config = dict(
    encoder_norm_position='pre',
    encoder_drop_path=0.15,
    encoder_width=256,
    residual_init='none',
    optimizer='muon',
)
Rows from block 7 of the text encoder of a small contrastive image-text model, named by matrix and row number. Rows with one number belong to one neuron. Each number is 500 + 50 x the weight over its row's rms, rounded and kept within 0 to 999. All counts start at 0. Numbers have three digits each.
Before each neuron's rows are labels from the 100 texts, of 14976, where the neuron reaches its highest value: "tokens" is the input token at the peak. Only what is clearly more common there than usual is listed. The data: regions of photos with short descriptions (Visual Genome).
# fc1: MLP up (text_encoder.blocks.7.mlp.fc1.weight, 960x320), inputs 0-79
# fc2: MLP down (text_encoder.blocks.7.mlp.fc2.weight, 320x960, transposed), outputs 0-79

tokens: "snow"; "gravel"; "of"
fc1.723:473539494478573528521395473510586553420443429491466511530558524499526537515530523448451453543524387566538527429407475402456412490493441451525513543443531580391456535483500520551525566483493594544434571545505415468634550474489567529588498543
fc2.723:491469515402553488460536467470453441502420577449453533456360463507477464439572471491443583514510505462525426502483490617554563525455514521531551525517476516462458417574532426498464466579480447450555538514474484621496490458486498489474507546

tokens: "white"; "baseball"; "player"; "batter"
fc1.118:454475555446479547494480465478479482585600486493468493461654480452430514535526496494491464552538483456515455449487507563479514497422491520446498505472536502442529481503477564489425513486503510432447488573447488458429505538494590612547540498
fc2.118:580470546508504462448549541542589521561426415549471529506495565557495446566421469563501495444481534520431492447561505517454534539522402486488461441568446460479560523574548531438444494502449532471543498469442481523571496599533531429496545595

tokens: "hot"; "tomato"; "orange"; "pepperoni"
fc1.201:501515565600605496571481529528459560475474382524493492564403497550537473473447556483395482497464466544522585474516442401443440521483453431493486534413499541494570463495471523592488455596525515540398519454460543518489572502486514444466572562
fc2.201:478473539438509500498469424541476453442506453503513543451504431522414494565526485573590514493508525487444538529516462522536538551505438429486498597588478511535542519481483462581483585458448533442517634460485570540482484566589447428434507579

tokens: "stop"; "green"; "red"; "white"
fc1.204:515525546440447442403569526510475477403415392510452585552433481504567481459453395536462455467408485432424459482491442423438459499517520551527444539465525506526495496394579443558450506542540480490521482470545467492441486456544395541511555526
fc2.204:500576434438534470467503487575495434461422493484507493435581471553413444550498513486463492482466495507466497579557589506474512403509472463545417459512542484469496487484445466574467504530435440513523496527488498484356485486474505563438478477

tokens: "in"
fc1.504:445483528527503413476416529529516454453504473536507539538441519432573517512547440323486553511502504539547570475403516445584494467545463469512506395467518590499449501525540570521562432488536481476475535569484426435488490583443561579519433534
fc2.504:542500394568514609539557588507461519445549562449464459559500545536493479554481461563516523538652431532471560490483543449493516519461552520539536543549492462558519512544464460451474424527534451504547546452518527525523518447545508462526483472

tokens: "part"; "bottom"; "to"
fc1.354:452500503540562568434479585511504498509463467510562399495455468435467424461430563437510518496452488539653621472489389462534561577373411534467601384502526595561523536487479530484507467512494533456556463408492517509461537484517445429462485489
fc2.354:450462522460513440477523551404390614467453496444540511477480494474520585525573420488509445499517529547472456577487510503425496478477479561490469475449508522421471453557483481479470465425498436571584635581485527314503475530535498460541497477

tokens: "kite"; "<end>"
fc1.63:515466504486491550527545495517430435563471483496546510476521573518529524524457432540516523466487521443468518534537545533478525511577524507520475407418555551439563539438448449489585602506473469466513417511462506492527430481519430569494449441
fc2.63:527441574525514467448459526431521505466516501446497374575457440465513484510562504484393553315478554561506509531456478409486455514550434439473414417508503583471511516522445485494590538518518593495612461536439472534474541518464517458468494449

tokens: "of"; "shiny"; "gray"
fc1.103:521500543512491454527430512495541463524505496529527435626523543524453594524461556530491395452499485561447468468503500498509543483441574563432415510515528539482459521456527556478486438444445565572527507571417491457476549372446552499549502572
fc2.103:499491454538475407516574522478381505524437526455529586553405476436481527426525500524446541536558494559532553476538468475472393430491501464597543464455546543492484484501437477469596454517514440517514567517522532525601470486511474552459522544

tokens: "wine"
fc1.293:428454538510494483568401545506513549430476389508572498663461484494493560491480435355377451481501519544543499434488454514475480506458492500376490382485580498503478460572552525508542379489552533477520565560474495406547519545485544639437411461
fc2.293:519565496490551536473543521465415504459407559416484507449542603484505515486489558628504500436536498589503564574488469480485535503483460429597515525508468478510474498523509512487482442530490483537516552550448506539595542493478503488414530490

tokens: "white"
fc1.645:493542416477478516456492455449458493487492475545633519469547456581497514485462404531447523498520464540481515460519521484575396454512540471566554558410629493530478609489456457426528499514460426553415573437432497473531500494496490570580501493
fc2.645:531526450468421611500546488488537465499479583451516532517562490462513482459482502571507494474496396412410560507477571478520479424559435506517512400437516520517510507437478490406605614511515574615462517457472447504543472547475553515448501448

tokens: "red"; "stop"; "white"
fc1.83:505482544410482523500472508515463561569564574441462509533378546513605448496461498546487534441533496415499493621489541490493479395496513558512464463488529433498562429502509478505473525494509526597614511561423535533517501459504493459550593491
fc2.83:456538505520616600544549495524610479469510461470499634561545553501437405429493509416561524454543572530496437353537483522554489537616498532533524547536560508405475490555419478492606496467478492562543494478514521473527545459518520560498443574

tokens: "orange"
fc1.615:461492482415527549600498505474450499568446549423561497503504484528504506446470451521489431559535479511450546494429539465460551523527596483515445523507505498575553468489464446509418497498476559533474431543509373535554473499528545518541543469
fc2.615:466529397485441454535502442464450488487418461544511444535389574544521460432500545433461485533583426442491451520451462564514477522415627534461544518510519555533522470509652483540492391543511509540431498537524521495501489439516453483465511529

tokens: "little"; "flat"
fc1.279:473458510500564490550506475574405615483455479516462492632526394484541463531492520386485502456504578574496482427569476471459543560430590545522500515462559453519511486591562522441428376404468461453610530483524539456409479537467529489515400480
fc2.279:540548473500468520462499514506418484420512452570576593486448562503516585531461488553476509481512571461562515495467468487498513450476482437524468536512476630468441584525432464535646550556470472534454580518418427559496467497367428527464571524

tokens: "of"; "floor"
fc1.255:529479538488496444456461552417504507494419424541562488435525450535509514433532386445513442489501536466513495506487498570596529456553451520460476430463606531546566537495542548497519465514541494499494616545495517476513549508596431461530488507
fc2.255:525439431488540418457554516494432504512519647475490591474484472398496504603555578511544567541584484545393476518508481427470474514466527519495411609571433497429451512486520477530551491473459428512488494468542540452481526566514481458522519454

tokens: "gray"; "in"; "is"
fc1.235:489476528553536437445532550487451523514554481530510492585434542552606472458502448452506421515486448486537503488528524468523555440551508495393501426488545492561409490491615532499516447547566571471573541583495497352514485481450506586423431479
fc2.235:424489494579449491558476430500421562540481515490507608484533511479441487524541544572461550409618510573470595535486478513519535440430494418547498574496486478509566503541521553457564480541519513582487518498515479500495587552447550431532498487

tokens: "in"; "handle"
fc1.594:441397511509570557479434438473464541519441539531558396621477441508465511506498503430467483414459487662460515380559516512492534506479504547500512459520511510503471514518623478505485453511480530487470585515486495446462506484463514495399413542
fc2.594:458603513490526455506489525483403504490565462547505601508482512477605515530456471557462579507547516602531525527542545413487437534445504487554586424429530550514478553499447543504544547476522533566472578443480514456541351424441472541389559533

tokens: "street"; "of"; "sidewalk"; "glass"
fc1.422:416417553469493529430458435468473485457490468490498428419534493480476598514568585460396508431560480536525499538549510532568535466432425501477417588540450516474483573576531479537536409516556472481456494605434445453439444523510585458443355468
fc2.422:475516409507544474555510538535504617406473511518451566494477461510510484480526436574487585576476485577495465533468520505390487550525502469522525437494529490549558527480489532458511501535475557544467529435441524551597376365523504552508488554

tokens: "sky"; "<end>"
fc1.214:487537520511501470494515529445372490477512572559500496456656445455427503449569440503480521497503567464400399458504539453477398523528583382473498420557461507450463406502512525529485480516475447474567499463520597524531442467592443556611433498
fc2.214:444454468590394592462466480513493501568514600553525423464422541496465494581527486469405462442526506493583499508477517459564508395553509517463439601479511495478473429518478543460487510557518501573468444526485467473510524485494500591437512477

tokens: "part"; "of"; "table"
fc1.514:483477486481530504524456473449559512430462468610524369609488500542513535423401487464498476385518527626502516481574470538446513445590509634417515511566480499493509507508525506496481462488508524492492578525471545466490508569496477494473479543
fc2.514:576486512523509402496540470501472466582505541435461561489483510494490496532642539507465571443566423542507471464529521418512533497477587462533487431382546517458468484509475502495625492462505412492588567473484452520546488483482523538470549519

tokens: "in"
fc1.324:549374505563544433527464524462491415478531511578550489597545480474503554482563570429435526467482463559559509462500422513515590410502458483492448487535577557566455495501503544491517480507553523475507577592471501451582399516525548566503442450
fc2.324:429444434528553490496473460521441567499454551466442549461399543608553452445503493569455618561528474514494549589520483516470408515489460456480597421465566518438519509462441522445492449482511400514532507445552430533519427471434439531402468542

tokens: "shiny"; "handle"; "colored"
fc1.588:527409539475496404447472594547452476537483504497520511661571497486573528464553490426514502492475431490506536453551546491574518408569511445496391356509520552588435517529571571564470390485547488500508565513517483434573495477510464564542431519
fc2.588:492462408535496567488567411459371493519560513440542511505565484502486441537552453476482533489514470594502501577513493522496425447455506500534526546484474520454510539530452457475479463495517417535520491425506572496540486433431491457456642494

tokens: "and"
fc1.695:524494516545506497523496486580566571508389531535505448621457525435575522571508521550506409416481453558464546512535551470452530417520594465459559457499477448501544478436508589497514529492444489522544597493475525488465510500476476574526556463
fc2.695:527454512463428499510469458483442479586529538510519515513550490507463516477610485557442547505507410525519480429448520430540462505455518454593494514434542612508489487520524495486434446467466539521481531577503475515512492463510518566453442473

tokens: "red"
fc1.415:485425534450521476537484418493392484461516506489506511491480500432497448470546457532462498519456453486558469525480467438473486433494449460547519481447498506536604451485514464512567494519389363462467523434528556557491514469517513502532516515
fc2.415:513545517431394568532470488519402537496500478463535462533543519512508449419450593535588469509530527480519632529462475416642430517491412429525463513502521538562490490452538516466459530548519479459469529482436582444477483544500405554538487512

tokens: "wine"
fc1.465:401507539481500502498538484473524454479502504571513430584469479538514490499521469559477471544560567564520522489444569497540532389500510489456557392498483492515433579540577547605456455601488463473450466488452511452508520478440554544484367477
fc2.465:486374456513535503453519505501465554476500508444435476519471519503505555538454452558500479447431389581466517511543488459452503605495400478498526504372516483460414496443400515447455499524524479522567561548524515514574428521549422541536542520

tokens: "part"; "colored"; "to"
fc1.610:509410473615452483397485540508589512575528509601479468622483512544452465489581532456531502500415481570454576495634471506531575426495525565455474512610539460511427409526539433460447527498487494532541476508508446517491519546460472476481546443
fc2.610:525519662427577380559456445522386537481505487542466555525531509454452510478489409503465502479603477598559463554442520482439429532483522449488602490460503454517574523508442578570488433473550563445630554479468488506542442440528534509428505477

tokens: "orange"
fc1.492:532498605494508434497474552433432513475440479565544578546419515507551438453579557522477582531538525433464568501529495505458499563467479503491509552534538434522504501525531503467430507401517488535475426449601536539476534576536459467508537525
fc2.492:500577431561518427520436398537502443457536529513508442484509526412478414539469578498592497522392450413528463480532522448530527537507528504520474486526467506527542535546554445542467536472484526487513530600437578503540611509448477515546534533

tokens: "<end>"; "clock"; "tower"
fc1.165:555496518619437577544486539474570465493474526493529508495469494492543504438501495507584510508526516400479406438396526449529487527494470484531469510467506428512531543452411557418480479563415445447448494562496509543623625624401549487578403482
fc2.165:394421511587511411518528428497541479501529446485442448488500496563560543565496455545481530515483517540513487602555423574593489522456580546523485487531530566512417423550531471437459443504579499530542537454452489463413486383494449482429557492

tokens: "and"
fc1.542:461464494485488475475465574513432490478467507450578454519464571406406517449460502401472488471435522563590498523559450614530506454552448586554484469550541540607592565467468482531414511456470585463526596485530503553560486517495427458502627493
fc2.542:570505498556529505508539502440445542563533498471468500450553527569494511489687376515515589467521527471519458532533441472449481521515559519510451501417493536442446478580475367462538459457451459497498521607514542485510491485528468413446459456

tokens: "the"; "a"
fc1.597:470442420502483465593547471488562530498483596504543567486454503470516523509493513549579551446541486391474497475448550430454498495525529536522439462542485495470586503523375438418447567591480403442469513385513452497520531418620456550576396486
fc2.597:432561480577524548465469501396516557545493482550471440510556416513478463513495374479442412546366614483440532433505549516474538492592430486448507432501536525555475479546586475522432524559552471489492556434453571462475530465577502465494538459

tokens: "head"; "a"
fc1.400:438465506492492483443448535577614487448486498589544529627563485481543520549534483423412503369481529516447494499531479475469543407529601463506422430516558507540441483503556481468515470509499477555438515599449488473522473532474492528583490460
fc2.400:590575417529536468541502500534494498493591509444486545523503508477454411566587565543485575565511457560539557544473494499511455527452522543498527554516529461415591499433478477516462375433476483387467482439475505529536420412590509551360491497

tokens: "of"; "rocks"
fc1.529:521430523540474490525532596485511567409465389514454555474631502464502598520611524455426523449559410509584517495586489453564570501480506495506532530529511537430478468587561451498622532477479452538502531502448472496495471566546488521521452503
fc2.529:460447460487681565517455485508542424477455562430515481487519562485425438506539516467514544545483492560483500575462523459441410558522578538469524515601450566409575520444522444530373450504471565478513449448482545523567386463537466599393541535

tokens: "<end>"
fc1.724:508484542509490430500476458533517505502534506499467472453500478525583554517439513544461449552460470510625568534544534558529451547419453519502461429592475516554504460482418509576535495545450480416544508533414557650530451522479529453489545494
fc2.724:447480501535579461463518452477554547500600496448537494508548587526441535512552424484487428518469600628563479498624502560578516488501580449531551512497497478438484474455557436533412489411499548519564536433468478511503477479557488570464531479

tokens: "in"; "on"; "wall"
fc1.496:546576555535546502421488488501517525528523462545564444465520416561499510488458464457528526522540513505511554539475616596482602378439598465556452410519480551480565571463483509508429538476483467421454585491463508533539560468448512482461478556
fc2.496:509516522421532510502568522494496443480430477508467595482401498520582522555490518510519590546588552407503446453457502513553464548503455499503429558524515492493416445490440498538521572488472526535505572398517554439428452489485469533489500442

tokens: "shiny"; "thick"
fc1.181:450468477616562493494436501497450518487516431491523441596457509406572520541541510401487445479507474593483580433526503475475517476553523525422466478418561494543536498552563551474525405497500495502554512576467453467484467530427569570513405456
fc2.181:494433426455453483500524534570499505475507607444457505502424533571413425517457502539426464491525427633468532565467450388540524471490533450502645497483452499523433494533454582530458431499521459573484540514440433524530498468475547532500488470

tokens: "in"; "table"
fc1.23:491486477550429517462450517523459527533529419519543464580459437456512530522517469438552380568434488495511543451571515461508509508430511572425480455531514502521522534508577574501483463542485486466518514563416520368532539541485572516492472492
fc2.23:420425419425504479515569440519415526481451490462487528487502525536489485456501438567431584475513442589478494552491457415507522480418505465557531559466515510443442456528496477482522467464529386513644544443520484463536457490544476463474537468

tokens: "of"; "very"; "in"
fc1.531:533508584518533465502516401522448593470459488621426446591630418520448523549517586340553512451501487460485505380626434554550567513437561568433436537474489558468567486543482504385490455434477517470575564528379488453414553483551501475439473485
fc2.531:535517444492536455520523513487455541445477528477583523419411494506506473506515505492390570507498460589461458563451486397517429444451538495559482589511463601440409498497461535556522495593503455411502593493495469505548473431453542489500496511

tokens: "the"; "of"
fc1.319:478477427577515503485431430499517557495596485514441490594457470513608510494478545402497477462531488528588563440551459480384550573500541538462539522524487435493498420601490510409535450497508450489539531483495473369482453656433603501466524450
fc2.319:547482452428443496490513481534469449490445477532455441548399570506505450495476547548477519434559438578466583535542503429501572493459562489487486532521562480526469522449579577455560483543444463557491550579465463602545414425443506520507497507

tokens: "of"
fc1.117:523441541527521509399511511453533599502419428528529446606501456516487528532578441463496465519478425511482509550507454516575500457365494467398512423538490589542485518486508550480419503520567503546506547529410508472508520470493503516468473500
fc2.117:499544410477545465448509507456425485509459562423494618417575393479479532521547505648495468493530505568471498528505501500403513550480508515600524573559498506478437526503557461532479474502493486526563579427533447445451448385539485485452667492

tokens: "of"; "on"
fc1.126:556429542502538496511398512431500587529513501559496544543516554524550613486587576437538484453557474559514554434589455532629568559564517441451463514480539475517541409505452575494487539456574566489508568542452425535423485449526527567475496521
fc2.126:455631445564426449494539595516442498561574477394527532479483456468566435504526468449527538533555470500480526559527571443453485458481528512625559519529514518485440538522485455491454490530540512517444596451482554421489457442515513456438461494

tokens: "sky"
fc1.286:530513493480400494463442584478508351615487532464558458540462420551571443427442498490469510562533500494438526564603499461498364448525536530514390463573475498505476608455402464447507562497547474460588502475562583487593519471602461488435473538
fc2.286:509518449450496559514469449496486519504461482490508511495537419503476556457469463422527415540418489521498456492472470567461527465498452555423505363495558453479566511488532478509556519412479538484516470506495448513477586449515567454507484475

tokens: "wine"; "next"; "table"; "arm"
fc1.20:423474583498513455442518503405506484461516460536585449525469444486455445535548515386470470511493610590522561544481625550594552446464452564537516435524543499555541573572508525504478473512449504544484477459491482465434536620454518425436439458
fc2.20:521452430500511504433516551505490444479514536400448507467515487442530547498464549577486548503483444520405363466483443442431539556493448555585534567442469531506510435501417429426505484485506500533468477570493556504552439403492513509473528504

tokens: "red"; "decker"
fc1.7:474498439427593523533454433479461444479513551502513530415505501468598525514564533504532488471495558462556513500437512426501589471497423510541506566576477538471424493551528568634463599507478526513430545529453455428531529468544486489466518590
fc2.7:582511535541565538472444545460520543519566534449470465541511475487572495491486524504536485437498536508431462483517496429573447512542512417425512414490452545475412548528625486454638538473498476492479457546500463579488576585425448512425480445

tokens: "shiny"; "silver"
fc1.716:492574489607502498524517486554513508535564485513532457616540561509550554463458485510509489504488496552451535410573513497545458471474586460435387418456466477521462498520603542479437379473503510496457558527471449468541514459437499482543434499
fc2.716:450434537421493435496531512443487495489487511504510607524497518539493509407450470510487472488552462581478548562593493520437540463531497459506673535552471489478485526464442506532470470518503444524543624501516474474570488487449535499367510524

tokens: "snow"
fc1.94:488477533471526531449529580466442488546481487541418514484472491501484517469558527550461549421473472420479512539478485477427475551470447452465440473507501426533598421478579512547548524432472508497488474508465495520353509623540550447521526442
fc2.94:509512552441555458511455479508535627494554491543546570453474527562564571549523546557534593465532445484539432601548521517525463520505438550484585532474506531510480496523469437456530497594414578512556529452508536509450549523466485546418525491

tokens: "bowl"; "on"; "with"; "sliced"
fc1.447:497439350549472496555416448471501508479484484482520533471521507575547534586497435537478498496545449481553448620501479578482542486528483539523365511634571566453551515438481507542569564485523479538438446495483544589478509468400440568452618463
fc2.447:411458527522501421508521457477467563602475443477501584460406501491532449545450456502529399497505542510478586508483457535549543499491539482490570452546413502522532470533618494541444459461468517545580503425527488490445518505449537533418472453

tokens: "little"; "a"; "edge"
fc1.260:505473539525554572501479503560595544562447458459495430525579513450481570463513499500517456432458448565516550486487511434576530450501611507476453432477500517497508517449432500510488471481567466473491571562387489550444476429525445508528487535
fc2.260:503516469469524429472445470526465559490562509481495503513477423512470474517573597471518542494438417449487508529541436481482548579433481468526461528365524552513507495551504427463474463478474515458591486522615521575601479471530556560494513455

tokens: "in"; "of"
fc1.78:472401574507545481401445548492430543528452507524496529589549445565506509508510479436452449464502497539548491444479522524524591409495539470520458462445575578562509522508528563496462442533500546543471632588497556434504518422477552483418429466
fc2.78:469520457454466429485579503508474493504522457519544598462427439492500440417527502547503529497579440583466555530526518449477505552498538486437522492496500569494476530470448484531503437444480455535484522459493522475501590532402448515474528529

tokens: "of"; "wine"; "glass"; "floor"
fc1.553:472480530392579576477512539519416508446485490471523501508475461556490541464519506484472492575528392504596515482442529455437567424515555450392476469470471480505478474502540514519504538493543500483505631617492587477470516329497543512422332516
fc2.553:457551518537549467433441460484467545527430463538468552472501384397421545411525518613549589445450537565447486446492509525560488557452422481587541537546497522469514444508542498637539548619506543555429527487517448571484506546451490488461579570

tokens: "<end>"; "player"
fc1.110:420551417424515444468538545477530471512465457588497527510471432508497519584506557511447528500551594570501546566501491491525445538530624498503499455509495507456490578492546531461517489549573459545452482558458423496590458465530474519429586427
fc2.110:496536493446561518541545590457536540478518459482543438442530513499562549496531470494507568478531501582471491447576451507470506593490604469373435484540512486521500546580484548479458592556469361446485528493475553482440449471491440590475534520

tokens: "head"; "steel"
fc1.74:497413505544457540475368559469508432529491467486442476481571544490544471491448482574402462443517541553579539537503464495449536510490505466502441431478548546523418501522475552588592453513552429518436506516487461488501419534487567553449505519
fc2.74:511547424518571418489549515573521473458519516420519555548493500586540449459524487526606560581513505443504563454561524432504472465456526481514636512518547512471535471491473491482500379526468423543476525483496491560591521486468523512366506442

tokens: "wine"; "basket"
fc1.361:411471528534497446427473582548548487544538446525516505583535566470553537466549526455408454483515392488551512539532470447576558483545481448480499478557545514510446498492522509514471496559475565469549462490488453516581450484467514544549408499
fc2.361:457523443443548504595530507462530605493525554506495506492542483475395498497534467545497549519514426520467583548496507482392465573520479439487452619524472474518539543500533509456514373449534506542507498484522527537538442467477473509483566492

tokens: "stop"; "sign"
fc1.545:378510463504570493524451490542446567580525499570480551464446484516490529509515552523562523546427459476503446496530560468541385505441527441576450554497484541457575443527527557461544626442487515432471476422436546531488573459490552374615586531
fc2.545:416512527545487534499465373551545541480435453619515469559414486478507553464461509486485488574468579534488460457556463497528551541473548560521611517576550442532504459461597544461511436435526503568474461504516523532550573481493519530585515487

tokens: "part"; "of"; "clear"
fc1.249:498413464475579522447494458416474547437462484585572399492403533497544556488504515544527530487548466568514550499504498470433423496500590512446507451512452545480469532534546481531531535452583580497469610536451503471529534525510512498556605497
fc2.249:537473527449529524522440511626415524562422569473451536503492410428418511518578525501518526493460543494490516504453440494549559464428555494633518451468454501502424494456506458420592441520428415497526552551505452465435474424483567498444448371

tokens: "head"; "on"
fc1.671:523467541450498490545485507480556505499459507622539456555600492484566429555392513536497480479562531603437505468594542547526517469510589496448436405458473563509527534440486522501549452478511462482482600549497507407523506512445479598465542560
fc2.671:542529453546589448401571430491558497473532509479469520492543549527499407445532535511505589508475516528593500514487502541551504476385488522547558578456511551463509475516467542493532417438442431493524446386493581478534551488505533526487508517

tokens: "<end>"; "wall"; "on"
fc1.15:469509521515572649470550551521410568469531465568514512548538447524447552576555541404534487521470508548576584420558527417522583534409517475492493454494532508510562491488463543511510496438509474466530552454477541514456559517546495401447403499
fc2.15:508449485408517405478573495517416554468482461443510538476468536518504469428528498466480469534535615468452508539449488499521474446464474513578498509505512605408468493539517493506452547526534408588518561510513487442408503458448471628436613413

tokens: "sky"; "kite"; "blue"
fc1.537:513430643551542460586492457499557412467534605466409483448537498512454548588442419460448513515489524469542490493428495539474430562494468532529530441481584487503462448534454502503512464463513609495483480427570397511441508584473537448605568460
fc2.537:510465552547460536441458505518482490491462513558501495528425483490504557477510559574452503444477411477512574577429483544463528503476433382532503452534486559518483454540484421367603535632490527554550434487591456476557563485426504532461495531

tokens: "are"; "man"
fc1.369:511509464461447442532502505540436464541569557468541503589415614537527518472421507485517448498471415480589502491514458499497510445542432455504445498542459502528394487485611606528568531525490595480579505614483465433567455456419571561513471467
fc2.369:480529483616456511529461463427422592524425501490478515508452479511504512520509472513457462538576440488522557474496648525460503527502555495515519444364557472497479479567543562514538428620504408575484513535552452439476525551465537413520495534

tokens: "kite"; "stop"; "sign"; "blue"
fc1.153:482517476533510512442439505458457516490540517529463543559607524609502421546478497535520448453468427507524529528552534508479436487421528539616508513465492523499513475476565494530447489479497617501622467474523581505508552445521516495362518442
fc2.153:441431532475480514466507426504462429470488486482517425460514510414432494555554558515521484528519488482491477439443534595537527592554558502429487410525470479590550423585570497539404517484446510424522543527482522399542441452573519466414553521

tokens: "orange"
fc1.664:523567480475502557556548435498440499478480535555533551492553402471473405495507481443416534531557513530507466522472480500424539478429563530537533425486593538530593529522402492552433416502473541498448476497519567518526409434550458477489503435
fc2.664:427482508494537506526574498501529518392463458488521506498454492512509593514548552407452469545553412565507448453579481538546471560472593491464561504455468499434557469467556501492526413539445425540505527474502547529557474500538498502578470535

tokens: "the"; "handle"; "cell"
fc1.491:491505566476436458487491529524534508523478510562529470545560510451496575527522509514477432429490562588463534452545532530614524426448508465405418441491562525543517534436552557524441451490512493530416506542458523442524497428477452459482403509
fc2.491:417437524489529464495495543522480494456546470438520613463496488526477447438527480555457509522546467509520501494531533418459435532484498495588504502449477522474462505543397464460542340492491458498584474388515597491557452466574523527448494435

tokens: "the"; "of"; "cooked"
fc1.766:538555509476543467538430455452502552491463544520499467612432542545550487518551469470543448428513450496543449413498427525488483559611475495434534548475563521529551393525505580470472548504443666516585508503513574470510518480535527559464537537
fc2.766:441534416526385501543557546519499487568502404525557484526417471514517515471509621530416462455518475507500548568533549443541572563519577580543482594453475457513521584583462430513583553562523334567447555564428455449533529481483566495517456485

tokens: "orange"
fc1.90:495543443497512517558515535484491466529451552463540505409475500526499562498580506467457497492526453535531466477535550443539478628459519405528396485522528476538471452422545540565498510541484494492438533371519447476480374476533445511606519462
fc2.90:449481455417510446574473537458510480472464431616496535482430534485501471510578502449510524575582418565605605538537461507464553530390548498514419493434476612484514486497530545535465406527476419413462581498487567471509502469588500491509504544

tokens: "red"; "beach"; "brick"; "sand"
fc1.328:376530441460504472554499539591422565483500507572524574447479454429539515486510513488521515536432519439613547549488557604606392460462399461504511493531579536495598386499452441514540528494472558539537411494498516493487451492501523495493419521
fc2.328:511533611487510559494496510566463476481512479512484519451549525501531541480552435423516458535571491497502404501516437464477504551476512476529417535445461540523462489520546486563342530488481547486475558521460558434575518474453483449555543496

tokens: "part"; "little"; "colored"
fc1.733:509403548531548473417454518560538537457494459516470509615497437465491458499484553450488524485481406537482512481500494502475530495414628513456417511537573473469567438555467463431469461424506485509537597549464512457557523453506519525557477539
fc2.733:499494469410557535433530499489552465440473397493411605401483566574470527453573515618475534454538522629530408550479474487473440553439428455536568453558442460510475534494510488560495511498471519463549525388507440550495445485464453488473536479

tokens: "shiny"; "thick"; "cell"; "the"
fc1.70:507474463478518523495487479417547456524559623549556474541506522589454517459442539498619568502477498519460523427426527577538527366483609483392407541475446540543486553434472520490493432512612469409498566592494423492496530463432522459414491484
fc2.70:477508484572447446498485510485505549558495512433490549499477489463558378435464503511492595481524498502564482487539479546509488514435465515571636429354559467512450435485455496448485536487524546426449637579485474541587522509511498503545531534

tokens: "gray"; "grey"
fc1.736:528459581541492375459499525438594484520503480586475449567458479437517572539522483465462409440497514547528532437503492547629574418520377554483498469529516489566473556536531529458496421545489550469476511570440496418442448496388514528440460510
fc2.736:426443464534416460494589498492373504457559518466516489508464479561523487493618470565497562455515489533405472547522482440422422559542515416527549493432545514488510542415413410467512459444499544554572492467477517511625549498547515571612496503